Weights of a small class-conditioned image diffusion model.
Model: 48-pixel images, norm groupnorm, activation silu, widths [64, 64, 128].
Rows from block 3, named by matrix and row number. Rows with one number belong to one channel. Each number is 500 + 40 x the weight over its row's rms, rounded and kept within 0 to 999. All counts start at 0. Numbers have three digits each. After the name is the row's rms in percent of the matrix's.
# convs0: first 3x3 conv (model.enc.1.1.convs.0.weight, 64x64x3x3), inputs 52-63, a 3x3 kernel for each
# convs1: second 3x3 conv (model.enc.1.1.convs.1.weight, 64x64x3x3, transposed), outputs 52-63, a 3x3 kernel for each
convs0.29 099:512408447467598500435449485492494466522523548522534485498500481497476521557438491491530475459478561449443520507445489502484510500469427451514431520501458510507518562543573526522484530497507541481540507470518533487416524487522403449474565516533472431531515447540502548414503512420435493473465464478489470549520548525436535533
convs1.29 097:433494484535417505503465547480440480487512553465531538590518564500512486512479470492559459474548474478579463525463513565417505487440432536429423576499457447520475477486526458459491515463507481521535485433522519507544512465568460499512503483486488517524524504526539429529576486541529522500522510548480487467505450493486429456
convs0.30 098:439486518446442517480474508444452578499474498422543519539485517504601457526566500496446509506505539521438462574521503495480520587522569449464437478434539523425518516521461468442459477508475460593526575488435533521511525489550510521525492468539499506481504500487515545457568541521457483495493517561636515454418527490438546492
convs1.30 099:454525531503499481571494484494519513493459512444539612556471510572451490484456549561483480499518527538541467543522510442521559486498472556442492571469567566512486491462501500540487487510500520479546517566497504461482526432505462461492468529492497470495451481495465531459477617569510518486478510540558460562546421486490486488
convs0.31 101:533534534515507471396473540519527450470541479489554520542540485453452463558505572466581510570488498526482529522469486545430487555493491501552506516482481438473490536538511528514524509452478470474473516486478511543476531533506549489559546500535500482469497520517557568496468538515541494554536506459491462567536560445501515481
convs1.31 101:490486477501442553446452492478528433508489531494496487451472538584537584514527505491499543499468545532538480504493552477506461493560475510480488523574492536530535489459499520498525495448468501483503502538490459514456538455424502528425559530546474536428370518514497575510520542458468495482527474513477508531438452414461543422
convs0.32 099:519525487472438519475596474475464526540476540483507479459553520486516534512533514550484482590468589522499501497500450545491418526496493437520466493509464512499488589486492518488448489513448525508518421509489475551517509489490451478487440477522545573580432442524386484493541499441528434524438506527442511468428499527594450413
convs1.32 097:471544435496519460500557560496455561484477507443566510469518519528490495539505477494545468477498538492482514522481589459532464506498498583481473526496517520525466548503575578490530521505515514519538507465540516519517463535425477506515554492519512543519477515436472513514457455513473431545475470440531505551495457541457453562
convs0.33 094:544471453478507536481507528525484440474545472566583505418527539466487456483431462508531532459473510512455510585457470541455516433504431510535496525522507461558565483550469486507520541491541547533524471494486481520394510483465569505522534499551404499458519534495471491411509527418416423428477430370520479508549517432525463502
convs1.33 104:503524495568532524431488448520561578527541477564513454555470579455540548467457523585490458471469451604430523477522529494574420487590514540503449472430555513471527507565525479580468507540532523420427491449484505569433469522474501532495460527505468509506491518533489535438474437437517473532555460481499495471463468389425496520
convs0.34 105:511541503486424494456559539487477484557521468459502499509459456508544537526459431576486479495583575537522496480449532510525519519516541551519503526517548510572495487543477554503503521527471589462510518499508465511468500543483591542494553442516498444499510459531545461539547502512510493522536532553430487522481517542491448486
convs1.34 102:572499471584529463510483455566475496472463493536535446440546431545505501470499513502455435446506466503603503536488517538556489531578501453494465480450472473498498499487489558465522514501557482547527512520497486566539459462528501519451509536503540512522508532586514537453467507555450525437528408532445532479478542498452493522
convs0.35 104:504490570448498429435465522459490536524514580495534540451529514512487521502581535468491437475527434535464528532617511528535499486495468574509405520416527473428509523471474496468504531502457486529551469481445474498443557447536550506512512487536491548499530473466492522598536490465478544462537514515552424552562570563494509478
convs1.35 098:492464576398559449464537531522495549485484500515496478516455522461471470492538515440530445535437490435493539461503453434591490456502518492467561573543518510514482576506398482554474538544444489509533521513477461474555471506455500455474556505543567513479541567458512504554495492447544423541472505567547475470555472535495570508
convs0.36 097:480535387452533488502491474515454499524485511457518531468566562461541496481487544476540561486525494442457503422505476479473463488553486495466479481393428573552523443431484473474457560477542482463517512572520520522512519538573514528502531489529489391563546465490534504544543530444557491527520507479446498472475524509509443523
convs1.36 105:402549561491479500543490436479454502458525575575548546448447524473490528546482437478479544497538530490503511445421449489509487459496567491456462479510499490465518485483503503515438518476505478463511485489486527541510525494512501501484484543555498462492469490518537429499534465537547491463525587464560437541455541498506531546
convs0.37 097:481504536499557467561483560478453472527504474524505482517558481543562467501428483529560489515463476484474504457419593456525444479528520503505529502518545545567525409485494552489493456507502496489485524541534452545583445438520527467485484500491560514518452512552519426451468494500415518479437544425386514568475509501512488528
convs1.37 100:554470470453482451425458443497514539450457461582495488476560442532543418483457503496536484546464519520552504519482430474452547520481567480512475464552465501558473436494522471539436442466486438478562493527485514550476500463464502502460465521492478459483475479469518449529489518560488485558516487482509506464491553507539504461
convs0.38 098:454487545580515489473519468562491540529558496527545481492539473543424544510481588464568521481488488517522476429494473488454466603528525550519492417503508505516551544547503427476505490500548515528531561532511513470491468519565504505465465510512508429475483504484537495473533522532423539498444449510557482518541501533425432555
convs1.38 101:469480471502522476556543583488465529585486467496519491496477446531544591476508522517541439444486530556410544513522563484527460484554536477493488487528470520525507532505498508518494442532420424431493491550452482544487476511534542460537464495477460477513552485458604486461510464460496504532483566471503543475530507466464465471
convs0.39 100:449416481524486427434472520532498420500427512526499548553581474565516439478455490483460506499438634543552458511455484475510486498533500532534433524500505444452442498491534509451551507502466499530499514514529525454483519547478551434484508460474524501516461540481453502457444451487501628482521571451463522491552543601532521536
convs1.39 099:574480495544558498586484482493535532414444439506522506398539486497441479543535500519439494488508497468495507538500500463450521529466489478513412502502467517542454591458502454530438545487526505528490460559501486419512478466524461518556519508440488532483546577508475484502528492488481487459383549443473477499621496448510581492
convs0.40 101:507585522479532474432485522474581561561497500531502530491539508530533502571513461488500553448469455480508494560490504512497501447543440470491524485517513538498497490485498488475498509472514502499467490560458423489552549526493453544448458493491465478480513491588482462484422479551452524428506521584488480447488448509517539452
convs1.40 101:501521525498534499458441472449453462519524495490565499465512472568528508537517486553528531513534488533501549520489572531439506519433464474554465543497421417449459519534518527425485497553607455514515560539547475521579495476421446500555494489486455463451514548494471513579580511510458456490463476537523514522541487423490519389
convs0.41 103:490448510481528449479505540523514482551478460491512556470440510521610466483495480492539558449524491536528544527467482498506433549494449501525459446467491541556550494461437520466568514483518442466426543518540544519516426558494465577441467464502513547565542497576542436514500506475455496527518488505495589493442492498491502437
convs1.41 098:608519546478494563590463566552570505505551539514494467506444530463558488564473541521501519487519485531522470527485510473497467468526480545613526486481520529401430511442518503413548480504521499526366486505455496506538442456465523471448469546516450451512492451464417580516450478494506563557431507593462509514568579473542499506
convs0.42 102:539457470515595522562485560547538482498461476439446560423513518531564465551506511503461475484591503524464480544578456457509520522473493590491478458496461603444451508508484482429474531507516570538515521543540500589499452565435513461555471507511494462522467507474523461537521484453495425489388534568482487513530479476524526458
convs1.42 101:553449489486478502484507538513528472459475428548514516509474482520548461484484486535529495566533376467501537422520476523520528558507510542503502527550518531523483503503412554534449511494491568529495506488444534505474562473501502530504526440448494502487483525486373552469445524420515425522525485474502535548491475520556456460
convs0.43 103:556485466442541503520519480550564563500491456513493519559536447501531430524441463468504404450541485549510440494554462469475474567542494532464513480455525455557490520510485519537497564523537468543479514496575447529464473481483548484494495501529541489484458499453542528535421532537543546552503415488514545564426491442451401508
convs1.43 103:492460481531449400508535510571564511498530566453430559495518504475570465477506508426470490474486530466435544548485502435420528507504434492491423458518427522532501500403474402487518501482479474494574544495503463583517392521549473532585503479499482445476513488536546537475526468487467411497456541536437511481576444450484484495
convs0.44 096:457409522451539577510491516456522462524528409524470528525536485539544522559562542467464544551507555503449534543591478534467562523503495542465480461461416541443490480548576531466552494542477473514451485563516508543509543461537552464506488445408507551455549526536480494490477502526493493495459570436516534440542492566506493456
convs1.44 098:510508505486501589479450510496534491507543580430553526489437501541510475496476461517530504481488501461428493523517466507534480520472479443481570575434455560524455512522509549524460545507491472500474500552457534539448482512459472486516478480502512542571463521491585537540511449458523452496464497506446505476429534578460528489
convs0.45 098:486503492502474548506496576477503565493525439547489499474472518499505516559398498517560496474526523478503470516594476573418557562464545482547492519458517432553535537546525506507553471429510425542476514557601510496553490464465535510539502551551504396528450439554412454523453482481564497435469509446536465507486533537490499508
convs1.45 103:567519546496465529530535444564461603511475473520474504526459537460543515498517609548409508542544452505488465450461509530483506483510563496476453550556457498505460523424493473499493555525509551450477494458439511479553534462583507409499400526509594584546503459552503443468565500474522564603536507538459505508490476509510536544
convs0.46 103:514490561543467477468546539469499438559502555493474477519501420555520512547494524572535505472515454527531566477420476545472487491426475538484553545537491521527423478475477574503527502443482553556526567480479465489441515508545533610504530559456525478547532520505578506471508416528483489466466486480548525497521531480588506475
convs1.46 095:541491534413511482480544517515428471546503429452542447510480541518550477543525476474470512540486567515505480600382477471502488553492521512506488505534584427504535454520476539483502485489451501594552479509455464503532494527437480440499466549532515496528482513496566473467550479463524507463546514488541516498513509485439550499
convs0.47 101:495406400391477490552466503525469476469516492514513535591536427486487514498485509466541461486553464514497574495491517497427533456456562506510492503485479499488479542510486544481500526528540483552476565495448512472463418523561484471436535460533577489528489528458483462561489453527556511483517484396480518506528522571520421471
convs1.47 102:490521559529558470517592490513415511556527486515464440536554589476477533508489499548463505522518530577520526456534441465467486496463508530469501496482482425543527598510528531526443524581539510478549479495572504435531516499523516470573472511505546489546525490516431572499470529509549504526442553491527546531497479492539530483
convs0.48 099:462441504525521511477454379488506578498523512499499547491525545527507496499495511411506461475435364421430430528448457494502474507545522480515527485459542475449542459537513455500535576468535468492461449462410499547453565517478489445505477548478431483484546531474485452510554499480462494514464451507553568523478526501549480531
convs1.48 106:477457525550464520445457535481512498489521493493507492552498500510414567540562516579459486459531483493560539547503491514464531492456546476549553465473448493479504518507459521511505532487482516503510485500538472517471530441569466497475558524486502455522505538469528475466507488483480472447550482471510543457544501429541559544
convs0.49 101:517600543496527472501409495538520461468545518458446485531419454470478475489465472466473490500487567541529495529511472458458435465517517533496493456469440493490471566555444605529517550494439429489496548500527520502496498484474504525419493507515426495516518467481505481423505465500515616533461519532497493493501491515498561482
convs1.49 101:526565503475502496509505507414538486558525484506510515482479509549448534562568428412413485539451455529480471532485483421475466545499530520503516562439508423506509446483479580488560488484525515534482495472424456535472553496493475534500490464496427450540485533463409538446471535495543481470492597416527561566578486589436520524
convs0.50 106:546442590499566494451473430451488578512507469441480557421522501501494444489469462485509517547531440498516535509489375498534489570545457520441524562473517558516532562481455561569473480484471488452505456443486465492414560494455460525408539530529486491557418491476475498519502500525521416527556563522502520461562543474497504492
convs1.50 097:426498515453475500487503509524497503453511582448434467504411520496479491506475535449542475460542482458472555520519427520545496506416493538520468454457530481509542544555514523532533513463520483529487509518488476504506505505477578482464453476447476473470489530531542462498508535540461439487497509550492533487433509512528586418
convs0.51 096:508520512504496583521533506451552556501564479483494473483591436536498543445489518534551503510505517466503535505510556529412524441546451528491494482562500427482502430561602575485468479513494528520483483513472544465502490514536493456540491452508483442541515553447487528528499502485464469563445453436468466396497492469446494426
convs1.51 098:526516448563508447479550495468459574501494483537516501523551530548593498484541516507432509465478539475476530529497507538526486531499503499456527500467496537489432450512488491515509483519497507467560488485485563497502514469523524446512566589446554458559533526528429574483515535515501454490467404546502534582473499477502436439
convs0.52 101:489569529498490512488514465531561484509513481514572573431522468537510561470465516571601562528556487547487544504487483548396484495542512503515518449490456519564494453543485530534487467452493475485511505457517463469543497490522559434494452507511541520528534468501513424457534493561483516537417491520531401439525552545550526540
convs1.52 095:461491455497392485434530507477479493524484491548474566537523574542532582501488470532531453499526488459583467538455424509504534576475544500463478505447473508425552473579554532495435533523481506529518457422547498438520551569561496424475456413517443486448533533468547530437494540474480409518466439497516516472453502508458423528
convs0.53 098:500545555459422437485471501563542539518469528515477544525531441486527516479450483469521533616477480530433512471546492553536459467455434470527474438540512465585449516439481562494474477554513477427431486487530485521516511507455501493506518514482483438448475526453425446558475460502499438523474518547448426482501475481486560515
convs1.53 100:484533504415507479454484621501545416512493498498463514493487468523495552576451512444440420529443486503578448455483487447466568471468535546456485518536513620464393440475534492530481537503475482483590485538500528431427540536482494483476492534432482520467529503506494555507510512452499503475481484479525554532519501478546537557
convs0.54 099:458535486513510484489470478544507519530416494531543432568541514482379474519446513453495499504450510475513484471528519518436542491465506500455506550488540500497480541561500510560515417493454508589457542548481480486473488450435490553498465517492426508431540509467444529483566478447521503464533560507526521488479507473576421516
convs1.54 099:477529480538473619516459497485439448472440533479399469526475569531470501465439545478477471460505543458520590538443480491498492550487571498535526458427500496479535455502592487563513536536432496497455555497529493509502520533516482503476459490533538555436572483456550518502456527438514544501507460469522484518490519460503513454
convs0.55 096:465590517445544506560468523433538490466541522479456476549483566399501526555472546508527553589568488519517529468444490497514581489523528463500543497495556473537434545580494475482504559560464506529511548416443525512492479428481490466471528459527511517530511504482404467560520528503477539520551488547501431539531554524496498484
convs1.55 100:472490484542522572495512608448542444452446446510454419487417483504580548485577482554433526513502506521496498493518450475493516514495462573517544478569514532497557439450491466489495440493489505485472531450501504511504453462528437449485449545456587530463476507603392535531494488529538512485519519585559525486482453438532535466
convs0.56 093:426487472524530483503458459515475520448465472483530500465476413507480505434457472492503492460462447496495523468451523447475518501502583474481513548537428486398500546487545525505468458460487538471516514414434525485472458470499520478531512471528629505529561492492473482484529436417470488492489503474502494524480590514531507524
convs1.56 099:490481538475473488516447488415485533521470513508560493465461536510511533469572505449424539510480475474495531484447560545506465436559503517507552492423516537480461453452522531533453507438503417523421510438537551401455457465557436476488516498593427504534501429497434538464491464458522491419472505479522412464488489519486506542
convs0.57 101:506458512510528536509436533534463481457509516482496500524478547474462523446524530603455543506554485516420462522484492521457489525422513542477568528519488457406517453514497494522442529522465450554500494500550449472507460492474498531461462505504467465532465536433466429531624554467510567498522472508508487512508496500540488521
convs1.57 100:519441489431569523542487461463444421505466449568508552534572567611550516402512523489544471473531483460531505473484484539448577474521437525498546460484488494486500444575529408485514482491494428561519564428498505503507465514474448539550517501473515493556510465499488443459420454500525529537509583504525504446493510540513514503