{
  "arch": "unet",
  "model": "class-conditioned image diffusion model",
  "train_examples": 77898,
  "image_size": 48,
  "cond_dim": 256,
  "cond_dropout": 0.1,
  "hidden_act": "silu",
  "weight_standardization": false,
  "blocks_per_level": 2,
  "scale_shift_norm": true,
  "init": "lecun_normal",
  "learning_rate": 0.0056,
  "warmup_steps": 2280,
  "adamw_weight_decay_other_params": 0.01
}
Rows from block 2 of a small class-conditioned image diffusion model, named by matrix and row number. Rows with one number belong to one channel. Each number is 128 + 24 x the weight over its row's rms, rounded and kept within 0 to 255. All counts start at 0.
After each channel's rows are labels from the 100 images, of 14848 (inputs lightly noised), where the channel reaches its highest value: "colour at peak" is the nearest of a few named colours to the mean colour under the peak. Only what is clearly more common there than usual is listed. The data: photos of plants, animals and fungi (iNaturalist). In brackets: how many of the 100.
# convs0: first 3x3 conv (model.enc.1.0.convs.0.weight, 64x64x3x3, each kernel summed), inputs 0-63
# convs1: second 3x3 conv (model.enc.1.0.convs.1.weight, 64x64x3x3, transposed, each kernel summed), outputs 0-63

convs0.54 [125 163 127 114 136 148  82  85 113 110 161 126  97 132 119 135 151 114 121 153 132 147 141  86 136 105 151 193 137 170 144 111 138 153 125 100 125 170 152 117 126 118 112 138 130 125 105  98 108 164 150 133 141 128  91 128  81 112 117 163 124 157 125 177]
convs1.54 [110 135 119 155 132 127 137 125 159  91 102 133 106 134 142 138 121 137 136 116  95 120  52 153 127 100 123 140 115 132 152 123 141 120 119 104 115 120 124 173 104 138 118 106  83 108 118 146 162 118 123 131 176  95 141 116  70  95  81 115 158 148 107  93]
colour at peak: white (66)

convs0.0 [ 98 128 113 152 122 158  84 118 107 165 114  98 145 107 145 157 150 199 163  84 112 114 135 152 114 107 151 134 146 137 128 163 139 121 128 114 134 154 130 155 124  63 107 109 133 150 139 111 116 104 102 138 129 150 114 129 137  89 127 104  86 114 141 102]
convs1.0 [154  82 116 116 129  94 163 125 117 136 121 154 116 109 149 138 129 142 143 114  91 144 132 133 128 149 121 142  91 130 177 154  90 128 135 156 121 177 152  96 139 141 154 168 134 138  97  97 126 135 114  91 111 141 118  96 162  72 167 146 150 102 115 135]
colour at peak: black (99)

convs0.49 [173 153 104 139 144 142 102 153 146 133 154 115 145 116 151 111 107 128 109  71 108 135 119  87  94 124 127 137 111  70 191 123 114 122 111 125 124 113 115 135 135 147 132  93 123 121 109 103 158 109 165 138  78 150 139 119 156  85 119 143 119  98 104 116]
convs1.49 [ 62 118  90 161 110  86 133 111 147 129 101 146 122  98  96  98 133 110 112 142 127 141 176 149 143 170 130 105 135  99 106 135 109 123  94 171 116 116 132 139 129 161 157 116 137 120 118 139 128 103 132 131 136  74 114  88 130 148 160 112  85 141 133 135]
colour at peak: black (70)

convs0.27 [108 144 123 144 142 135 164 101 106 119 122 129 113  91 146 125 158  77 126  98 105 154 169 155 131 131 172 116 142 114 135 135 108 147 135 157 158  89 158 127 111 165 137 112 129 119  92 141 136 101 149 120 161 174  89 148 103 116  96 174 129 159 109 109]
convs1.27 [129 167 124 140 136 136 157 114 108  82 116 149 141 157 148 159 134 128 126 124  75 104 128 182  84 150 120 122 131 120 146 177 127 114 117 174 151 145 115 169 130 132 151 119 154 167 115 173 104 114 116 170 114 101  97 141 143 128 115 103 131 118 131 103]
colour at peak: white (29)

convs0.9 [ 93 163 146 107 155 121 100 172 110 125 124  83 182 112 147 139 122 143 109 157 102 145 128 118 127 161 117 140 133 127 142 121 133 100 103 131 129 139  85 127 134 147 139 143 146 150  97 156 138 143  89 171 109 169 181 129 136 135 150 133 162  92  93 146]
convs1.9 [170 154 119 116  85 176 130 120 148 170 125 187 147 115  91 113 116 121 153 130 102 119 140 134 105 136 129 126 125 116 125 137 125 151 151 140 112 153 125 125 131 116 133 163  99 181 154  95 101 141 108  88 144  93 119 139 146 101 123 169 175  98 134 143]
colour at peak: green (43)

convs0.25 [140 123 158 127 158  94 121 136  79  78 158 129 153 113  99 139 169 127 131 147 130 143 115 116 169 134 124 123 123 155 109 104 119 152 131 150 136 164 129 110 166 110 146 176 111 156 120  88 139 156 154  78 109 115 135 102 146 147 136 146  96 117 131  77]
convs1.25 [106 116 159 178 157 147 113 105 118 105 154 142 170 125 118 136 117  73 139  87 130 128  81 101 131 111 115  81 133 140  97 105 139 126  97 120 143 114 157 123 155 144 103 145 117 177 147 135 121  96 109 131 168 156 128 105 160 143 103 152 122 144 112 106]
colour at peak: orange (30); red (27)

convs0.42 [107 115 139 144  80 170 105 146 145 154 154 169 134 153 164 107 113 109 111 153 133 127 149 116 140 128 124 102 162 149 111 150  97 174  83  91 109 173 126  97 131 142 129 139 125 119 124 146 150 112  77  97 152 171 123 125 109 104 126 139 148 134 114  98]
convs1.42 [108 125 121 101 139 153 140 125  98 157  99 106 110 145 118 149 116 170 159 123  92 123 153 127  96 116 146 101 137 104 126 112 110 106 111 134 129 188 141 142 126  92 133 161 134 117 147 122 152 168 191 165 100 176 131 135  74 144 117 114 124 132 145 118]
colour at peak: white (38); yellow (29)

convs0.61 [126 105  94 153 120  96 187 130 120 155 157 104 171 110 127 126 104 134  96 111 155 137 113 105 112 119 134 120  86 109  92 117 117 136 153 149 154 124 100 134 120 157 120 106 132 117 118 146 109 120 139 150  97 158 174 111 119 145 162 135 133 184 187 121]
convs1.61 [108 148 108 112 142  90 127 141 135 144 182 121 141 107 154 132 133 112 158 190 125  57 117 129 133 201 147 143 111 125 129 137 149 156 121 128 151 112  90  98 149 141 134 163 122 141 131 117 125 138 127 158  89 170 126 117 118 140 122 159 124 145 122 116]
colour at peak: cyan (36)

convs0.38 [110 144 120 151  91 120 162 165 117 157 128 119 133 140  97 104 133  72 149 142 174 169 138 142 160 157 100 116 173 149 136 148 111 114  78 107 132 122 106 147 121 121 114 113  98 127  90 111 160 123 139  82 126 118 119 122 130 182 143 130 100 122 103 127]
convs1.38 [149 134  94 150 112  83 131 128 116  97 136  77  98 127 123  89 168 116 129  80 110  82 145 123 114 115 113 134 139  99 151 156 178 108 123 133  88 134 135  80 146  85 154 109 131 102 112 139 123 110 136 165 103 150 150 106 153 116 130 133 118 145 137 117]
colour at peak: yellow (30)

convs0.8 [107 114 119 181 108 108 143  75 131 131 118 141 126 175 137 117 154 137 132 155  94 152 128 122 140 146 151  95 111 154 149 112 120 143 174 127 123 131 144 139 150  88 105 153 119  88 147 101 119 136 137  95 141  97 147 100 104 148 140 186 170 139 100 111]
convs1.8 [116 104 159 107 165 109 100 119 144 124 150 127 157 165 132 171 129  89 137 122 105  95 122 108  71 104 102 121 135 193 160 104 128 133 128 130 122 111 142 130 130 106 131 157 118 153 138 108 156 176 113 127 145 104 164 132  97 164 117 141 105 107 149 149]
colour at peak: yellow (53)

convs0.24 [133 140  93 161 152 119 145 153 122 157  97  96 159 113 144 111 101 145 128  86 134 114 148 158 129 102 144 164 137 103 153 102 145 107  93 118 138 117 161 138 110 139  99 142 167  97 123 102 112  68 143 126 176  97 114 138 155 152 164 141 117 138 103 114]
convs1.24 [144 156 125 125 108 135 134 144 131 126 138 119 127 142  93 127 119 129 149 120 148  93 137 159 136 125 123 116 148 139 106 170 106 113  98 119 143 139  86 107 164 133  87 137  74 112 102 154  83 142  91 105 102 120 160  98  96  89 186 148  99 165 141 124]
colour at peak: green (25)

convs0.7 [126  99 110 111 142 135 144 123 113 193 116 160 106 142 133 177 129 116 109 109  94 143 141 139 161 111 101 146 154 115  87  90 133 190 108 124 139 130 128 121 164 104 128 139 102  87 174  91 114 125 150 130 134 101  96 133 111 144 108 126 150 114 110 144]
convs1.7 [144  99 183 152 127 139 139 107 103 131 124  92 137 104 194  65 113 117 129 153 126 132 113 139 114  82 158 125 170 135 132 111 133 116 110  94 141 110  99 144 116 153 139 160 112  77 146 131 112 127  91 145 145 139 158 108 118 114 110  96 133 137 120 130]
colour at peak: orange (39); yellow (33)

convs0.31 [122 117 104 143 186 131  91 147 118 119 113 117 165  89  99 115 131 109 122 101 150 164 103  80 125 147 142 137 131 132 153 112 127 111 179 130 138 112 148 160 154 149 122  95 111 147  92 164 110 127 148 113 100 172  89 142 128 126 143 149 170 120 119 155]
convs1.31 [110 127  66 109 146 109 154 140 132 118 121 154 153 150  96 152 121 137 123 134 166 125 137 111 141 101 121 144 112 121 113 140  94 160  93 184 164  91 132 146 143 168 164 132 131 108  79 116 142 158 129 149 162 125 103 142 109 113 138 127 126 126 175 166]
colour at peak: black (63)

convs0.14 [ 91 171  97 125 126 145 130 134  98 129 123 134 137  64 101  96 112 127  90 141  82 120 134 113  93 104 108  94 147 103 116 143 128 154 121  96 127 159 111 163 111 146 131  82 130 145 155  97 140 113 131 150  72 145 132 103 115 145 120 116 112 112 156 106]
convs1.14 [133  85 136 135 142  81 168 143 140 147 107  96 140 131 138 108 133 116 174 191  98 163 119 128 135 137 104 147 129 132 105 106 120 127 122 136 108 159 135 149 108 100 138  98 105 159 115 138  92 111 109 110 102 174 127 177 145 112  84 107 161 125 130 130]
colour at peak: cyan (32)

convs0.17 [140 138  99 123 166 104 154  98 128 121 132 166 154 131 129 130 144 170 158  93 128 166 130 153 124 118 134 164  93 151  97 164 103  97 142 149 133 140 174 116 165 105 165 112 104 177 145 167 130 166 150 113 139 143 111 152 132 161 133 111 141 133 150 129]
convs1.17 [122 120 167  94  76 159 111 143 119 122 104 153 161 126 116 117 111 151 137 122 133 122  98 113 102 132 152 104  92 143 172 129 145 135 112 175  89 112 126 133 150 128 121 128 149 153 178 129  99 169 122 140 168 148 141 176 109 113 130 133 104 149 112  82]
colour at peak: black (91)

convs0.52 [135  50 115 108 141 124 143 122 127 136 115 107 145 112 173  88  97 145 111 115 116 128 127 103 151 147 143 100 126 141  88 115 132 121 149 104  90 173 106 144 122 127 122  86  87 150 120  99 113 149 152 105 108  98 106 124 131 155 138  67 132 114 144 127]
convs1.52 [150 138 122 108  95 146 121 137 116 114 118 143 189 162  79 155 117 127 128 111 113 168  89 122 154 128 128 135 117 161 116 153 141 140  98 164 140 118  93 123 111 158 104 122 126 150 110 144 147  76 127  84 138  80 165 113 167 123 147 103 113 134 109 143]
colour at peak: pink (30)

convs0.6 [125 129 106 108 131  93 115 129 176  98  83 139 129 112 128 114 131 139  94 138  97 143 133  96  90 127 110 129 134 144 107 148 124 120 132 136 168  85  91 134 111 157 141 107 177 121 142 116 122 121 161 111 179 141 136 116 100 188 126 101 129 172  97 142]
convs1.6 [ 71 153 164 146 114 124 124 145 144 115 170  85 108 141 146 133 110 110 146 155 127 113  94 105  82 149 107 108  97 123 162 179 131 131 180 154 137  97 150 111  99 143 128 117 113 139  83 122 157  79 113 140 120 121 121 117 114 122 113 136 140 148 120 109]
colour at peak: pink (31)

convs0.15 [170 115 143  95  97 140 169 129 111  92 161 129  98 126 100 112 134 112 151  94 121 104 152 112 141 140  83 131 108 117  78 104  72  83 126 121 134 138 123 126 144 104  97 141 125 117 106 148 125 125 157 131 128  91 161 104 142 111  94 139  78 113 131 138]
convs1.15 [ 89 109 125 146 127 110  60 119 160 183 112 118 155  95 103 146 107 114 144 146 141 121 130 136 136 143 151  73  71 124 118 118 135 113 133 101 146 120 125 142 134 125 155 119 149 178 121 129 112 146 161 104 135 125 149 143 117 131 135 101 111  94 128 181]
colour at peak: black (75)

convs0.20 [106 123 133 136 138 111 114  86 113 112 164 126 123  94 149  83 112 144 142 167 111 123 116 149 133 151 106 121 119 142 123 184 108 157 115 135 100 154 130  88 141 105 150 140 117  91 149  92  81 156 123 132  80 106 134 150 116 146 154 148 165 170 122 105]
convs1.20 [122 134 160 135 117 121  97 112 100 139 113 140 131 126 127 148 157 108 121  95 168 107  52 166 122 155 135 161 147  89 114 119 148 134 146 142 127 124  61 128 148 145 148 110 134  92 114 170 137 116 115 104 154 149 145 103 113 123 116 121 103 127 177 143]
colour at peak: red (32)

convs0.11 [115 124 126 150 157  87 115 106 133 142 113 121 111 147  83 135 178 119 120 125  94  98 127  46 151 145 104 137 129 145 137 116 135 130 125 116 171 121 169 133 174 135 120 158 138 103  97 157 130 161 111 142 116  75 133 120 123 121 110 140 140 130 162 111]
convs1.11 [144 107 134 145 106  77 143 133 114 125 130  97 125 121 126 132 152 115 133 133 156 101 105 135 124 110  96 122 105 122 113 115 150 146 115 136 150 123 173 145  90 173 116 141 109 213 110 156 115 112 117 141 138 125 145 125 136 198 152 101 136 152 164 147]
colour at peak: pink (38)

convs0.51 [180  97 147 126 116  98 121 151 127 149 159  86 153 154 126 129 137 162 118 120 119 108 121 130  84 111 148 142 106 119  92 148 113 137 165  98 116 125 104 108 147 108 145 131 152 118 165 164  98 175 156 143  91 113 168 137 156 129  94 122 103 115 151  99]
convs1.51 [145 106 133 113 133 124 143 119 143 110 146 140 164 100 128  94 121 118 185 161 115 121 145 135 146  90 111  92  77  99 108  76 124 108 106 108 120 120  97 123 136 116 151 158 123 135 157 158 183 143 136  93 166 163 145  95 110 145 150 152 125 125 109 128]
colour at peak: black (65)

convs0.28 [188  97 121 149  94 152 136 115 118 134  96 180 113 120  81 142 124 111 127 120 146 155  90 158 119 145 112 107 139 127 110 146 138 171 145 146  89 124 147  94 126 136 130 101 128 110 159 171 106 143 128 112 118 134 130 120 103 153 169 109 106  87 154 160]
convs1.28 [163 158 120 154 121 126  76 160 155 136 145 136 149 164 140 102 108 123  99  91 130 100 167 131  75 125 153 121 108 107 133 118 148 125 115 164 125 156 135 181 100  92 116 121 128 129 166  81 104 126 110 142 138 128 131 127 149 139 139 100  82 138  98 124]
colour at peak: yellow (29)

convs0.39 [160 129 142 106 131 138  72  68  95 135 167 126 114 112 150 146 153 115  78 146 178 113 128 146 136 153 130 112  83 107  89 112 101 140 141 165 148 149 169 132 103 134 121 105 138 137 132 160  99 103 133 139 135 133 150 121 150 118 140 107 106 146 128 161]
convs1.39 [147 104 154 113 141 132 107 105 157 138 124 156 141 103 140 146 104 114 145 149 151 184 126  86 102 121  65 123 123  86 125 131  98 112 124 108  84 145  93 146 104 141 113 165 106 149 141 112 128 123 143 135 148 134  65 115 134 105 159  98 144 155 129 137]
colour at peak: black (45)